config.toml
norm_position = "pre"
qk_norm = false
eps = 1e-06
Rows from block 6 of a small self-supervised image encoder, named by matrix and row number. Rows with one number belong to one neuron. Each number is 50 + 10 x the weight over its row's rms, rounded and kept within 0 to 99. All counts start at 0.
Before each neuron's rows are labels from the 100 images, of 14848, where the neuron reaches its highest value: "responds to" is what is common among them; "patch colour" is the nearest of a few named colours to the mean colour under the peak. Only what is clearly more common there than usual is listed. The data: microscope photos of single blood and bone marrow cells.
# fc1: MLP up (model.blocks.6.mlp.fc1.weight, 768x192), inputs 128-191
# fc2: MLP down (model.blocks.6.mlp.fc2.weight, 192x768, transposed), outputs 128-191

responds to: cell type: artefact
patch colour: purple
fc1.14:47 49 44 67 60 53 48 34 42 34 58 55 64 30 37 51 52 33 41 53 54 49 51 43 49 50 47 50 45 57 45 48 47 56 62 44 64 55 42 53 64 34 59 41 36 40 55 59 62 52 58 59 52 40 39 30 54 45 50 42 57 43 69 42
fc2.14:37 62 50 52 52 63 62 59 57 66 56 49 43 29 59 42 60 52 41 50 44 49 40 51 39 56 59 35 62 42 44 37 50 50 61 55 25 50 51 58 40 43 50 55 50 58 54 55 62 45 43 61 66 50 50 60 42 37 62 43 29 65 37 22

responds to: cell type: segmented neutrophil
patch colour: purple
fc1.202:44 52 36 32 32 41 67 48 39 39 49 49 32 60 52 52 45 41 45 43 59 54 56 53 56 58 51 51 57 39 52 41 37 42 65 48 46 48 60 49 46 41 51 58 30 45 46 38 45 41 49 45 45 39 48 49 55 44 60 49 76 40 69 38
fc2.202:44 57 40 46 67 53 24 56 41 43 64 48 55 24 48 67 57 56 50 29 56 51 40 48 54 54 54 69 33 54 59 55 57 67 44 53 43 38 74 50 47 49 47 46 44 54 56 47 51 49 50 59 23 45 57 55 41 67 44 37 60 67 61 73

responds to: cell type: plasma cell
patch colour: blue
fc1.724:55 44 65 48 41 41 53 35 47 34 36 50 37 44 40 62 61 49 72 63 49 51 46 57 46 71 52 73 55 52 67 50 29 25 48 47 62 55 48 40 56 46 50 60 43 40 58 69 45 49 46 56 68 50 57 34 49 58 58 37 57 43 44 53
fc2.724:53 57 50 41 31 39 41 39 53 60 58 50 63 46 36 37 29 59 53 71 46 50 54 60 52 49 72 55 55 52 37 51 31 55 39 47 49 44 35 46 56 44 54 53 55 45 36 59 47 28 24 49 57 41 56 37 44 45 62 51 35 55 54 69

responds to: cell type: erythroblast; cell type: lymphocyte
patch colour: pink
fc1.44:63 41 65 46 59 58 44 38 56 56 49 42 46 57 35 61 60 45 44 49 47 59 48 60 36 64 42 60 50 45 58 48 54 47 59 65 61 60 44 51 52 63 59 49 49 70 69 48 64 65 51 56 50 60 49 63 60 70 36 32 37 44 39 26
fc2.44:41 47 44 55 40 49 61 49 33 52 40 46 41 42 52 56 48 44 52 53 49 54 55 51 50 42 57 36 47 48 53 63 41 48 63 49 43 75 54 47 48 58 64 57 69 42 47 43 52 50 51 64 34 51 43 48 29 49 67 53 59 30 70 36

responds to: cell type: blast
patch colour: blue
fc1.307:36 43 60 65 62 55 62 56 57 61 58 43 50 54 40 35 64 38 58 51 57 46 37 45 43 50 56 50 41 45 48 42 53 59 56 57 57 41 38 65 48 36 29 68 36 41 55 69 39 57 46 28 36 48 52 63 41 49 55 38 54 49 58 59
fc2.307:66 51 39 32 45 36 61 42 36 47 66 58 46 62 46 45 41 59 56 60 48 47 29 58 61 61 56 35 45 50 47 52 60 52 39 36 52 58 72 57 66 32 51 66 51 39 46 40 53 35 44 44 34 54 57 73 41 49 62 72 57 46 54 64

responds to: cell type: plasma cell
patch colour: blue
fc1.232:57 60 39 56 55 55 43 51 51 35 69 41 42 55 46 46 63 65 68 56 53 56 72 29 44 62 53 39 41 49 59 39 45 34 48 43 39 46 33 64 46 43 50 39 45 55 41 55 56 63 47 62 73 53 43 48 34 47 43 62 65 41 60 37
fc2.232:57 42 53 45 58 46 45 51 45 43 49 38 69 47 41 60 47 35 57 23 54 34 38 56 36 43 68 57 38 48 48 44 61 51 46 67 61 53 45 57 63 64 56 42 52 60 43 52 57 55 57 46 51 59 48 33 70 73 47 43 53 59 56 51

responds to: cell type: myeloblast
patch colour: white
fc1.24:62 62 42 43 62 52 48 55 48 43 55 45 55 45 45 64 53 54 42 43 50 58 51 47 37 41 59 52 53 38 55 61 49 48 67 46 60 48 62 39 63 48 35 46 47 58 69 53 53 49 64 44 51 48 48 70 62 63 43 64 39 35 38 30
fc2.24:57 39 71 79 33 48 35 50 52 43 63 51 69 53 49 47 58 45 50 57 60 46 52 33 59 39 43 46 63 36 56 64 51 58 45 41 58 40 37 55 54 39 67 58 45 30 41 38 43 49 47 37 56 63 43 50 68 42 53 60 52 51 58 58

responds to: cell type: artefact
patch colour: purple
fc1.555:35 42 42 57 59 44 67 50 34 56 45 32 61 47 52 39 58 58 50 36 46 48 40 27 50 39 44 60 54 44 30 44 38 45 51 47 42 62 37 47 53 41 43 53 61 34 39 53 51 34 43 22 59 56 58 43 52 66 64 55 65 52 76 52
fc2.555:63 42 45 52 37 44 50 42 46 51 41 66 47 55 45 28 50 34 54 48 29 53 60 49 66 33 49 34 30 44 46 57 53 38 41 67 39 58 59 61 45 42 39 61 59 42 31 41 33 22 60 51 31 40 59 67 48 42 69 55 60 46 59 50

responds to: smear: peripheral blood
patch colour: pink
fc1.235:58 59 55 29 53 63 58 51 56 40 39 50 33 38 33 55 65 51 59 59 50 57 56 64 34 57 49 60 46 57 66 57 43 58 63 36 59 41 47 49 79 54 53 41 33 55 73 60 56 50 65 69 59 65 55 64 56 45 59 41 42 46 42 48
fc2.235:53 43 49 58 54 46 34 59 35 47 52 42 75 62 70 56 46 45 51 42 50 56 40 45 46 49 41 34 50 50 53 62 57 63 52 41 38 68 53 35 51 57 35 56 63 37 48 42 43 37 47 39 46 52 53 49 65 62 54 73 53 69 81 49

responds to: cell type: artefact
patch colour: purple
fc1.570:27 44 70 74 49 51 52 33 60 47 41 54 59 66 49 52 47 50 60 50 34 60 67 52 44 46 47 35 72 57 40 46 45 48 66 40 37 56 52 45 51 49 42 63 41 52 55 65 43 56 36 32 54 71 53 51 47 54 57 44 46 48 62 37
fc2.570:70 49 41 50 43 53 59 61 29 52 39 26 56 65 63 49 55 54 63 48 60 56 38 52 59 53 48 46 45 42 32 38 54 54 53 46 50 47 65 40 47 36 32 60 45 59 38 34 50 25 56 54 55 46 63 47 43 43 38 57 53 72 55 49

responds to: cell type: promyelocyte
patch colour: blue
fc1.104:34 42 64 71 54 51 46 51 56 38 51 41 60 37 57 43 44 54 49 44 63 48 65 38 62 61 55 71 54 56 46 40 34 61 52 46 48 61 46 46 47 54 46 52 39 54 34 43 37 57 54 29 33 50 56 52 49 52 51 41 41 32 38 41
fc2.104:73 43 34 47 63 49 45 49 42 63 61 45 38 60 61 42 54 67 49 44 45 64 39 58 57 38 50 50 62 46 41 47 70 42 49 45 37 61 55 60 39 63 39 49 80 52 46 41 30 35 62 41 50 44 55 77 47 62 46 42 53 59 69 58

responds to: cell type: erythroblast
patch colour: purple
fc1.418:44 56 37 46 39 51 46 51 56 55 63 48 55 62 62 53 59 41 59 49 76 45 39 28 46 48 32 58 52 49 20 51 68 42 58 36 49 61 61 41 30 45 46 41 62 46 49 42 52 31 44 40 51 67 43 67 55 62 43 50 43 60 44 39
fc2.418:53 72 55 52 62 62 62 50 46 61 39 35 55 33 43 45 35 58 49 32 41 47 45 67 35 57 67 56 57 44 54 45 57 59 56 67 55 41 61 29 51 57 48 31 29 59 65 55 57 48 44 62 70 38 44 46 28 37 53 77 50 56 50 48

responds to: cell type: segmented neutrophil
patch colour: grey
fc1.359:50 43 51 60 41 46 55 39 47 62 48 38 26 35 72 52 63 60 60 39 62 52 69 56 46 54 56 28 31 42 42 40 69 51 68 43 53 64 44 69 46 36 53 53 54 48 59 49 72 61 58 47 49 52 41 58 68 51 56 51 48 42 32 37
fc2.359:50 29 50 53 45 40 64 44 59 46 55 39 49 55 52 52 36 47 43 49 40 52 43 53 38 54 60 45 66 33 51 64 42 41 48 54 49 55 54 67 33 49 52 39 35 49 51 50 24 40 42 57 55 29 55 39 51 29 64 53 38 54 64 55

responds to: cell type: artefact
patch colour: purple; blue
fc1.25:44 70 39 68 33 62 66 52 34 56 42 56 51 55 60 38 45 64 49 55 45 67 47 43 55 40 40 35 61 45 34 60 49 46 58 35 43 43 65 52 51 52 28 57 46 51 53 50 45 55 39 56 44 53 57 44 38 50 56 39 47 46 64 58
fc2.25:56 61 49 58 40 56 60 38 50 54 43 49 44 61 45 55 40 43 57 43 44 55 70 59 50 49 60 42 52 52 56 55 39 56 54 62 38 47 41 56 29 42 38 56 53 26 44 49 46 39 50 60 40 50 53 49 55 55 58 50 52 49 60 55

responds to: cell type: segmented neutrophil
patch colour: blue
fc1.753:56 65 64 64 58 42 41 40 48 46 44 41 46 47 58 43 45 55 59 49 51 37 60 33 52 55 37 39 53 43 34 53 39 65 46 37 36 54 55 26 42 53 38 49 73 43 56 41 44 69 53 44 38 47 24 54 41 45 59 52 44 37 26 56
fc2.753:41 47 53 61 49 65 56 50 52 42 53 36 35 42 42 39 44 43 59 69 29 44 68 53 36 61 49 45 50 36 45 54 28 51 47 52 62 62 25 55 37 36 57 62 43 36 35 58 44 54 55 54 28 66 47 51 50 57 53 37 54 70 57 38

responds to: cell type: lymphocyte
patch colour: white
fc1.478:34 56 49 63 59 55 62 51 44 49 50 33 51 43 41 44 47 47 46 44 57 57 48 37 40 54 50 40 68 71 31 58 65 47 61 56 42 63 71 61 43 49 32 37 59 51 59 52 54 41 38 41 43 41 56 58 43 57 67 65 45 51 41 29
fc2.478:52 65 56 55 54 46 49 34 56 48 41 47 70 38 43 47 43 39 41 49 64 53 45 40 48 33 51 35 62 42 39 70 42 50 53 58 46 44 64 45 65 39 70 42 40 16 49 42 44 39 32 55 45 38 52 45 59 44 66 65 43 36 51 54

responds to: cell type: band neutrophil
patch colour: purple
fc1.481:63 47 31 66 59 59 51 42 54 48 58 28 57 58 40 31 48 46 51 63 51 43 68 48 32 52 35 50 63 59 51 49 57 68 58 39 44 44 38 52 45 40 38 41 66 50 47 47 46 58 58 62 61 80 63 48 53 49 65 61 31 49 44 51
fc2.481:55 54 33 47 62 44 52 62 50 66 45 56 46 43 57 59 41 52 30 37 44 50 38 69 59 31 63 56 41 41 63 54 37 69 54 62 48 35 52 38 65 52 60 56 42 64 53 57 39 67 44 56 42 49 49 42 52 50 54 45 60 43 60 55

responds to: cell type: proerythroblast
patch colour: blue
fc1.149:47 51 71 48 47 41 52 45 30 59 51 41 58 58 28 47 39 31 39 45 45 48 38 47 59 62 45 36 61 41 55 46 42 53 41 55 44 45 63 53 54 36 40 29 44 59 46 45 43 54 33 48 63 63 59 51 33 57 57 66 68 43 52 42
fc2.149:63 67 45 58 35 42 61 44 59 58 57 53 44 62 53 38 54 62 67 61 43 43 55 55 54 50 38 67 22 47 56 60 37 43 42 41 60 58 41 39 61 37 60 54 42 56 54 58 53 62 58 39 50 59 48 51 61 43 56 41 54 62 42 48

responds to: cell type: segmented neutrophil
patch colour: purple
fc1.422:60 62 39 57 56 33 50 47 63 42 61 54 50 51 51 47 53 44 36 40 73 73 65 57 46 49 46 25 41 44 54 46 31 42 60 52 52 55 36 42 53 54 47 48 63 52 43 42 57 47 42 57 55 38 61 56 62 57 56 61 43 36 40 51
fc2.422:48 36 67 59 69 54 51 64 39 50 50 59 60 35 39 38 49 37 61 45 39 31 50 60 53 55 37 49 47 55 48 31 64 62 48 37 72 37 51 50 58 60 56 60 57 44 56 47 63 52 51 39 62 51 54 44 58 43 50 50 55 56 61 52

responds to: cell type: proerythroblast
patch colour: blue
fc1.251:47 39 51 48 42 38 37 55 40 51 41 41 69 51 47 40 39 30 38 69 36 62 49 53 47 60 38 38 57 50 53 50 47 37 47 57 49 48 56 38 58 42 49 50 46 35 35 43 53 57 34 39 59 59 66 45 35 54 63 68 70 40 65 52
fc2.251:52 54 69 58 43 59 58 42 69 56 46 57 34 56 43 49 54 54 65 67 40 62 43 58 37 48 37 55 34 53 50 41 57 42 55 46 58 58 46 47 46 36 42 67 24 61 52 58 61 52 62 50 46 52 54 36 49 42 52 43 46 64 43 45

responds to: cell type: artefact
patch colour: purple; blue
fc1.374:60 35 69 59 49 41 63 56 45 37 75 46 41 65 52 52 53 63 61 73 35 48 53 44 43 53 23 66 54 52 32 45 42 50 41 34 54 55 42 40 47 48 44 67 47 44 41 50 40 40 45 44 65 49 62 31 65 51 34 54 46 44 64 56
fc2.374:44 50 53 43 55 61 65 42 58 70 34 37 44 43 45 36 56 64 37 49 45 46 66 59 35 49 75 68 48 46 61 52 23 69 55 62 47 40 53 52 50 40 61 44 41 57 58 67 37 79 38 57 45 45 56 34 30 46 65 49 45 50 35 38

responds to: smear: peripheral blood
patch colour: white
fc1.347:46 50 43 44 53 48 57 50 52 47 56 65 28 34 55 53 55 46 65 66 47 57 34 47 32 36 62 63 52 39 49 53 48 49 72 42 50 63 63 44 73 56 49 61 62 59 58 54 52 38 52 67 64 68 42 52 60 31 44 36 51 39 47 37
fc2.347:55 51 37 63 44 54 36 41 35 38 58 45 63 65 60 40 52 48 65 46 52 36 55 32 59 63 28 47 49 50 54 61 59 43 30 37 55 61 42 38 46 52 34 42 50 43 50 44 46 42 53 47 60 51 59 42 52 63 50 62 49 77 66 53

responds to: cell type: erythroblast
patch colour: purple
fc1.128:54 60 34 41 49 61 60 56 37 42 58 40 53 32 61 38 51 51 68 34 58 41 59 32 47 38 62 62 46 59 28 54 52 55 54 44 51 52 36 25 47 44 46 53 76 63 58 43 35 50 48 32 42 57 49 56 50 45 62 51 34 63 32 62
fc2.128:34 43 57 60 61 66 52 45 69 47 49 70 39 38 44 50 38 41 59 47 29 36 52 51 33 59 57 52 61 49 60 44 43 60 40 63 46 60 36 51 48 38 36 60 39 55 35 61 45 52 44 64 58 50 35 40 33 59 65 28 51 76 42 47

responds to: cell type: erythroblast
patch colour: white
fc1.37:48 53 44 60 53 44 47 71 45 50 68 55 35 53 44 43 52 64 51 50 55 55 43 31 47 47 31 54 37 42 40 41 68 35 61 42 61 66 38 37 32 66 50 39 50 65 71 67 53 36 55 33 47 44 49 52 40 77 30 50 47 54 43 50
fc2.37:43 43 55 56 45 48 64 45 48 61 50 30 51 43 46 51 40 42 42 50 63 65 53 41 46 44 65 42 59 38 43 52 46 53 70 54 44 64 48 40 54 46 57 43 44 36 52 47 68 46 52 57 39 51 29 56 48 36 63 60 59 34 54 37

responds to: cell type: erythroblast
patch colour: white
fc1.667:54 43 54 52 56 50 36 43 58 58 37 57 43 47 53 46 43 62 53 42 52 52 50 51 47 55 49 35 69 48 25 45 46 63 55 38 54 55 54 48 65 56 40 45 53 42 46 51 66 55 59 54 29 41 18 39 49 51 64 53 60 54 40 30
fc2.667:51 47 47 57 55 38 49 58 40 41 42 55 44 56 47 53 49 31 40 73 43 66 49 47 57 50 54 42 46 49 74 59 33 49 48 57 37 63 58 37 70 67 56 46 37 24 46 60 45 27 41 56 62 33 45 47 55 42 46 76 58 65 57 40

responds to: cell type: proerythroblast
patch colour: purple; blue
fc1.117:60 40 70 47 45 45 58 46 35 50 60 67 36 68 55 59 44 55 53 61 57 47 30 46 57 45 29 69 48 56 62 50 34 32 43 58 56 41 52 41 64 29 46 50 49 47 52 55 47 42 49 46 69 50 56 47 46 63 58 43 73 45 49 45
fc2.117:40 48 49 44 40 44 49 56 40 58 41 52 60 53 53 28 52 60 47 77 46 50 51 55 57 63 53 53 41 29 63 41 12 57 55 55 50 40 42 53 51 51 54 54 45 57 55 55 35 60 32 49 65 54 63 36 37 31 55 48 57 49 54 52

responds to: cell type: blast
patch colour: blue
fc1.427:47 51 58 57 53 69 48 44 34 61 46 56 51 32 58 46 38 38 63 54 52 48 41 29 62 42 42 59 45 57 40 39 40 52 46 66 31 47 56 35 50 38 11 38 46 27 46 54 58 50 46 32 33 61 46 56 36 60 52 53 54 57 46 46
fc2.427:48 46 63 53 56 60 48 47 47 40 55 40 33 48 56 57 58 83 59 53 43 49 57 55 34 55 44 68 54 68 51 67 63 49 56 39 38 62 61 45 39 47 37 50 54 44 48 39 65 36 47 47 63 34 39 64 42 62 47 54 45 45 60 45

responds to: cell type: blast
patch colour: purple; blue
fc1.283:49 41 59 44 47 46 48 24 39 48 62 68 59 38 34 54 47 43 44 54 69 52 54 28 53 23 47 64 71 53 60 44 68 42 42 63 49 46 57 44 41 59 31 42 29 41 55 61 46 53 29 32 67 45 64 50 33 68 52 58 42 43 35 45
fc2.283:59 27 60 63 46 50 35 51 50 30 56 48 43 63 51 61 65 43 43 61 56 51 60 59 61 39 47 53 50 65 59 48 52 54 51 48 62 46 55 65 44 51 40 49 53 42 37 37 52 26 56 55 46 42 51 52 55 68 53 56 38 56 54 55

responds to: cell type: promyelocyte
patch colour: blue
fc1.175:60 60 44 62 44 38 54 53 48 58 56 64 59 47 46 37 62 35 44 56 44 59 51 44 64 41 48 46 54 54 60 40 68 60 46 39 36 52 48 51 48 52 38 53 66 31 41 35 46 38 49 34 51 46 55 57 53 40 62 69 42 56 63 46
fc2.175:49 61 57 54 47 53 46 49 39 43 40 51 36 42 55 44 61 42 45 51 48 39 56 44 59 38 56 45 60 38 37 54 46 57 62 41 51 49 64 52 44 57 67 52 69 23 53 35 58 45 52 63 42 39 43 49 51 42 54 56 58 36 56 53

responds to: cell type: lymphocyte
patch colour: blue
fc1.730:51 44 62 61 51 46 41 61 45 44 47 35 47 51 46 51 47 40 67 47 64 61 60 31 68 61 47 37 48 48 35 40 67 46 36 56 57 53 50 34 48 30 29 50 54 29 51 39 45 57 33 42 40 58 59 44 56 62 52 59 58 53 62 50
fc2.730:47 57 41 49 58 53 60 36 36 55 49 61 28 61 63 49 63 70 49 48 29 53 58 53 37 37 47 55 63 40 53 68 62 48 63 49 42 64 58 54 45 54 54 54 68 43 50 37 57 35 49 56 60 48 44 56 48 44 65 42 66 40 66 47

responds to: cell type: proerythroblast; cell type: promyelocyte
patch colour: blue
fc1.16:51 44 63 50 33 46 34 48 39 60 51 61 48 42 42 45 46 46 61 46 68 44 58 27 56 65 47 46 61 68 51 35 51 44 66 57 54 55 40 51 36 38 29 39 40 42 50 44 64 53 28 37 42 47 58 32 51 47 63 38 45 54 46 43
fc2.16:59 58 39 54 59 42 60 48 46 50 58 37 53 45 59 43 65 49 56 59 59 61 39 47 63 30 49 30 47 42 45 51 61 62 42 51 40 69 67 44 55 48 36 52 76 44 62 41 54 25 62 44 41 42 56 65 58 54 44 64 43 65 60 55

responds to: cell type: blast
patch colour: purple; blue
fc1.480:53 43 65 58 49 34 53 49 43 62 50 42 58 35 55 58 47 43 34 50 57 33 61 30 53 71 40 49 59 60 49 42 56 37 44 42 54 40 51 51 46 35 40 32 37 57 41 54 59 56 52 33 38 68 54 62 46 58 55 58 38 31 41 33
fc2.480:59 59 55 55 61 38 68 57 65 44 64 46 40 56 65 36 67 56 70 58 55 62 50 45 48 48 42 53 44 43 52 47 45 58 36 32 44 61 48 33 54 45 34 50 42 30 60 46 60 35 63 50 43 45 62 58 59 54 50 49 40 55 50 51

responds to: cell type: segmented neutrophil; cell type: band neutrophil
patch colour: purple
fc1.250:36 59 45 50 34 61 54 43 48 49 54 36 54 57 48 58 42 54 56 36 39 57 56 55 51 46 42 46 45 42 62 37 62 51 35 44 51 41 39 49 37 45 46 56 68 54 36 66 67 55 55 51 63 67 59 54 55 56 48 55 55 66 38 53
fc2.250:58 64 49 66 56 57 56 53 64 51 52 50 66 47 38 20 33 44 52 61 46 54 54 60 49 49 65 46 44 43 41 54 29 43 36 42 56 46 55 47 54 48 59 45 39 29 49 56 49 49 54 55 61 38 53 50 68 53 58 57 30 56 53 57

responds to: cell type: promyelocyte
patch colour: purple; blue
fc1.456:49 48 47 54 60 56 45 54 46 56 42 56 53 52 59 40 57 44 61 46 42 58 54 36 38 39 40 38 45 39 43 58 38 63 56 48 57 47 57 40 58 56 57 46 58 50 51 48 62 64 68 51 39 51 37 37 75 49 43 37 62 44 38 59
fc2.456:39 50 57 53 58 42 39 58 53 44 60 33 57 40 54 53 52 65 48 43 49 43 47 51 37 47 48 55 60 52 53 53 66 45 54 49 42 48 60 42 41 60 47 25 23 57 57 65 60 49 45 43 69 49 44 41 29 46 44 58 42 65 50 47

responds to: cell type: artefact; cell type: blast
patch colour: purple
fc1.13:50 32 56 62 51 43 49 37 44 30 51 56 37 61 55 58 64 54 54 47 44 66 55 53 39 51 40 63 50 48 43 45 47 45 52 45 57 52 31 38 40 43 46 55 48 36 44 47 56 58 49 58 52 46 49 40 68 60 48 34 53 23 51 45
fc2.13:45 31 66 41 60 49 52 52 69 53 41 61 41 20 32 54 47 50 40 56 66 49 45 51 44 51 71 70 55 51 37 43 33 48 62 39 61 40 60 47 50 39 50 42 29 61 54 49 52 39 48 73 67 37 45 47 36 42 55 52 29 53 41 37

responds to: cell type: plasma cell
patch colour: purple; blue
fc1.189:46 49 58 59 51 47 48 48 31 41 57 52 59 57 37 49 37 35 47 46 50 58 41 48 66 46 40 50 59 64 51 43 51 40 52 52 46 38 50 58 43 56 54 57 48 38 36 47 46 63 37 27 68 48 67 63 33 48 41 49 54 45 63 47
fc2.189:50 53 59 60 68 40 55 51 49 53 60 53 37 60 58 47 50 33 39 79 53 42 49 58 61 48 50 45 56 41 57 55 55 63 55 31 58 52 63 52 72 44 55 41 39 25 69 47 63 27 59 57 34 50 50 39 54 38 58 63 40 54 47 63

responds to: cell type: promyelocyte
patch colour: purple
fc1.589:43 64 47 35 47 54 54 43 57 55 56 52 34 51 62 45 61 55 60 38 52 55 52 45 49 59 54 75 51 66 58 57 53 45 43 59 37 43 56 39 49 53 35 46 29 40 68 60 63 37 50 56 44 53 41 47 54 68 45 52 55 63 32 61
fc2.589:45 46 70 54 38 39 45 42 57 41 49 62 50 48 50 50 40 62 46 47 46 42 49 52 44 39 35 48 27 38 56 45 57 33 44 46 77 51 45 49 53 41 40 64 58 57 30 43 43 45 47 53 54 56 52 47 54 53 34 41 52 45 66 61

responds to: cell type: erythroblast
patch colour: pink
fc1.296:47 61 57 50 44 50 53 50 61 37 61 32 40 51 46 47 69 57 44 63 49 66 30 46 47 59 59 54 42 46 45 50 43 56 64 43 43 70 59 48 50 42 55 32 46 46 61 52 60 43 55 48 37 59 57 74 40 50 48 61 44 59 44 25
fc2.296:43 36 64 44 29 35 71 37 54 61 33 54 42 59 39 52 48 47 50 62 32 40 63 49 35 60 53 61 57 40 62 47 40 48 59 64 59 48 29 62 31 53 56 54 59 58 43 66 53 58 38 51 69 43 38 39 51 30 50 52 62 30 50 42

responds to: cell type: eosinophil
patch colour: grey
fc1.134:34 51 53 63 40 71 34 63 46 36 55 67 38 44 57 65 64 48 50 49 63 48 44 57 50 37 70 46 41 47 41 37 72 62 53 41 64 58 61 43 59 51 44 44 62 48 38 65 49 44 42 53 39 39 42 52 65 62 33 60 55 61 42 43
fc2.134:47 61 51 46 57 40 62 54 50 55 75 44 41 47 33 41 53 52 55 68 45 28 54 57 49 58 55 55 54 62 69 45 47 45 63 49 54 38 41 54 43 51 56 57 32 57 53 75 61 54 45 57 57 60 52 59 31 31 52 43 59 43 58 54

responds to: cell type: artefact
patch colour: purple
fc1.357:38 49 47 31 42 52 51 48 47 49 42 55 64 39 45 40 52 57 48 58 64 47 65 51 59 64 51 56 70 46 52 36 74 44 52 44 32 41 53 26 47 58 39 56 34 49 45 48 57 61 57 54 45 52 36 32 47 44 54 41 57 59 71 46
fc2.357:52 53 45 47 46 69 56 46 45 54 53 56 55 50 37 33 53 44 47 55 51 58 49 43 47 66 59 52 44 49 37 45 52 56 54 40 37 49 60 51 49 47 42 69 48 50 64 58 56 42 40 63 49 38 55 43 47 55 39 46 32 66 41 41

responds to: cell type: blast
patch colour: grey
fc1.580:53 32 34 42 48 67 31 51 62 45 52 57 40 53 57 63 63 49 64 52 71 69 71 49 31 58 48 47 33 55 48 45 70 33 47 43 59 83 46 36 61 51 43 57 64 59 59 57 55 54 57 42 35 54 59 70 68 56 48 50 43 49 40 42
fc2.580:51 61 42 55 44 46 41 56 50 59 54 70 67 55 51 52 41 44 58 54 43 60 66 47 51 52 53 33 33 57 40 65 53 57 50 41 49 60 48 51 66 50 67 64 41 44 42 44 47 57 56 57 38 50 54 59 42 58 59 60 51 68 51 52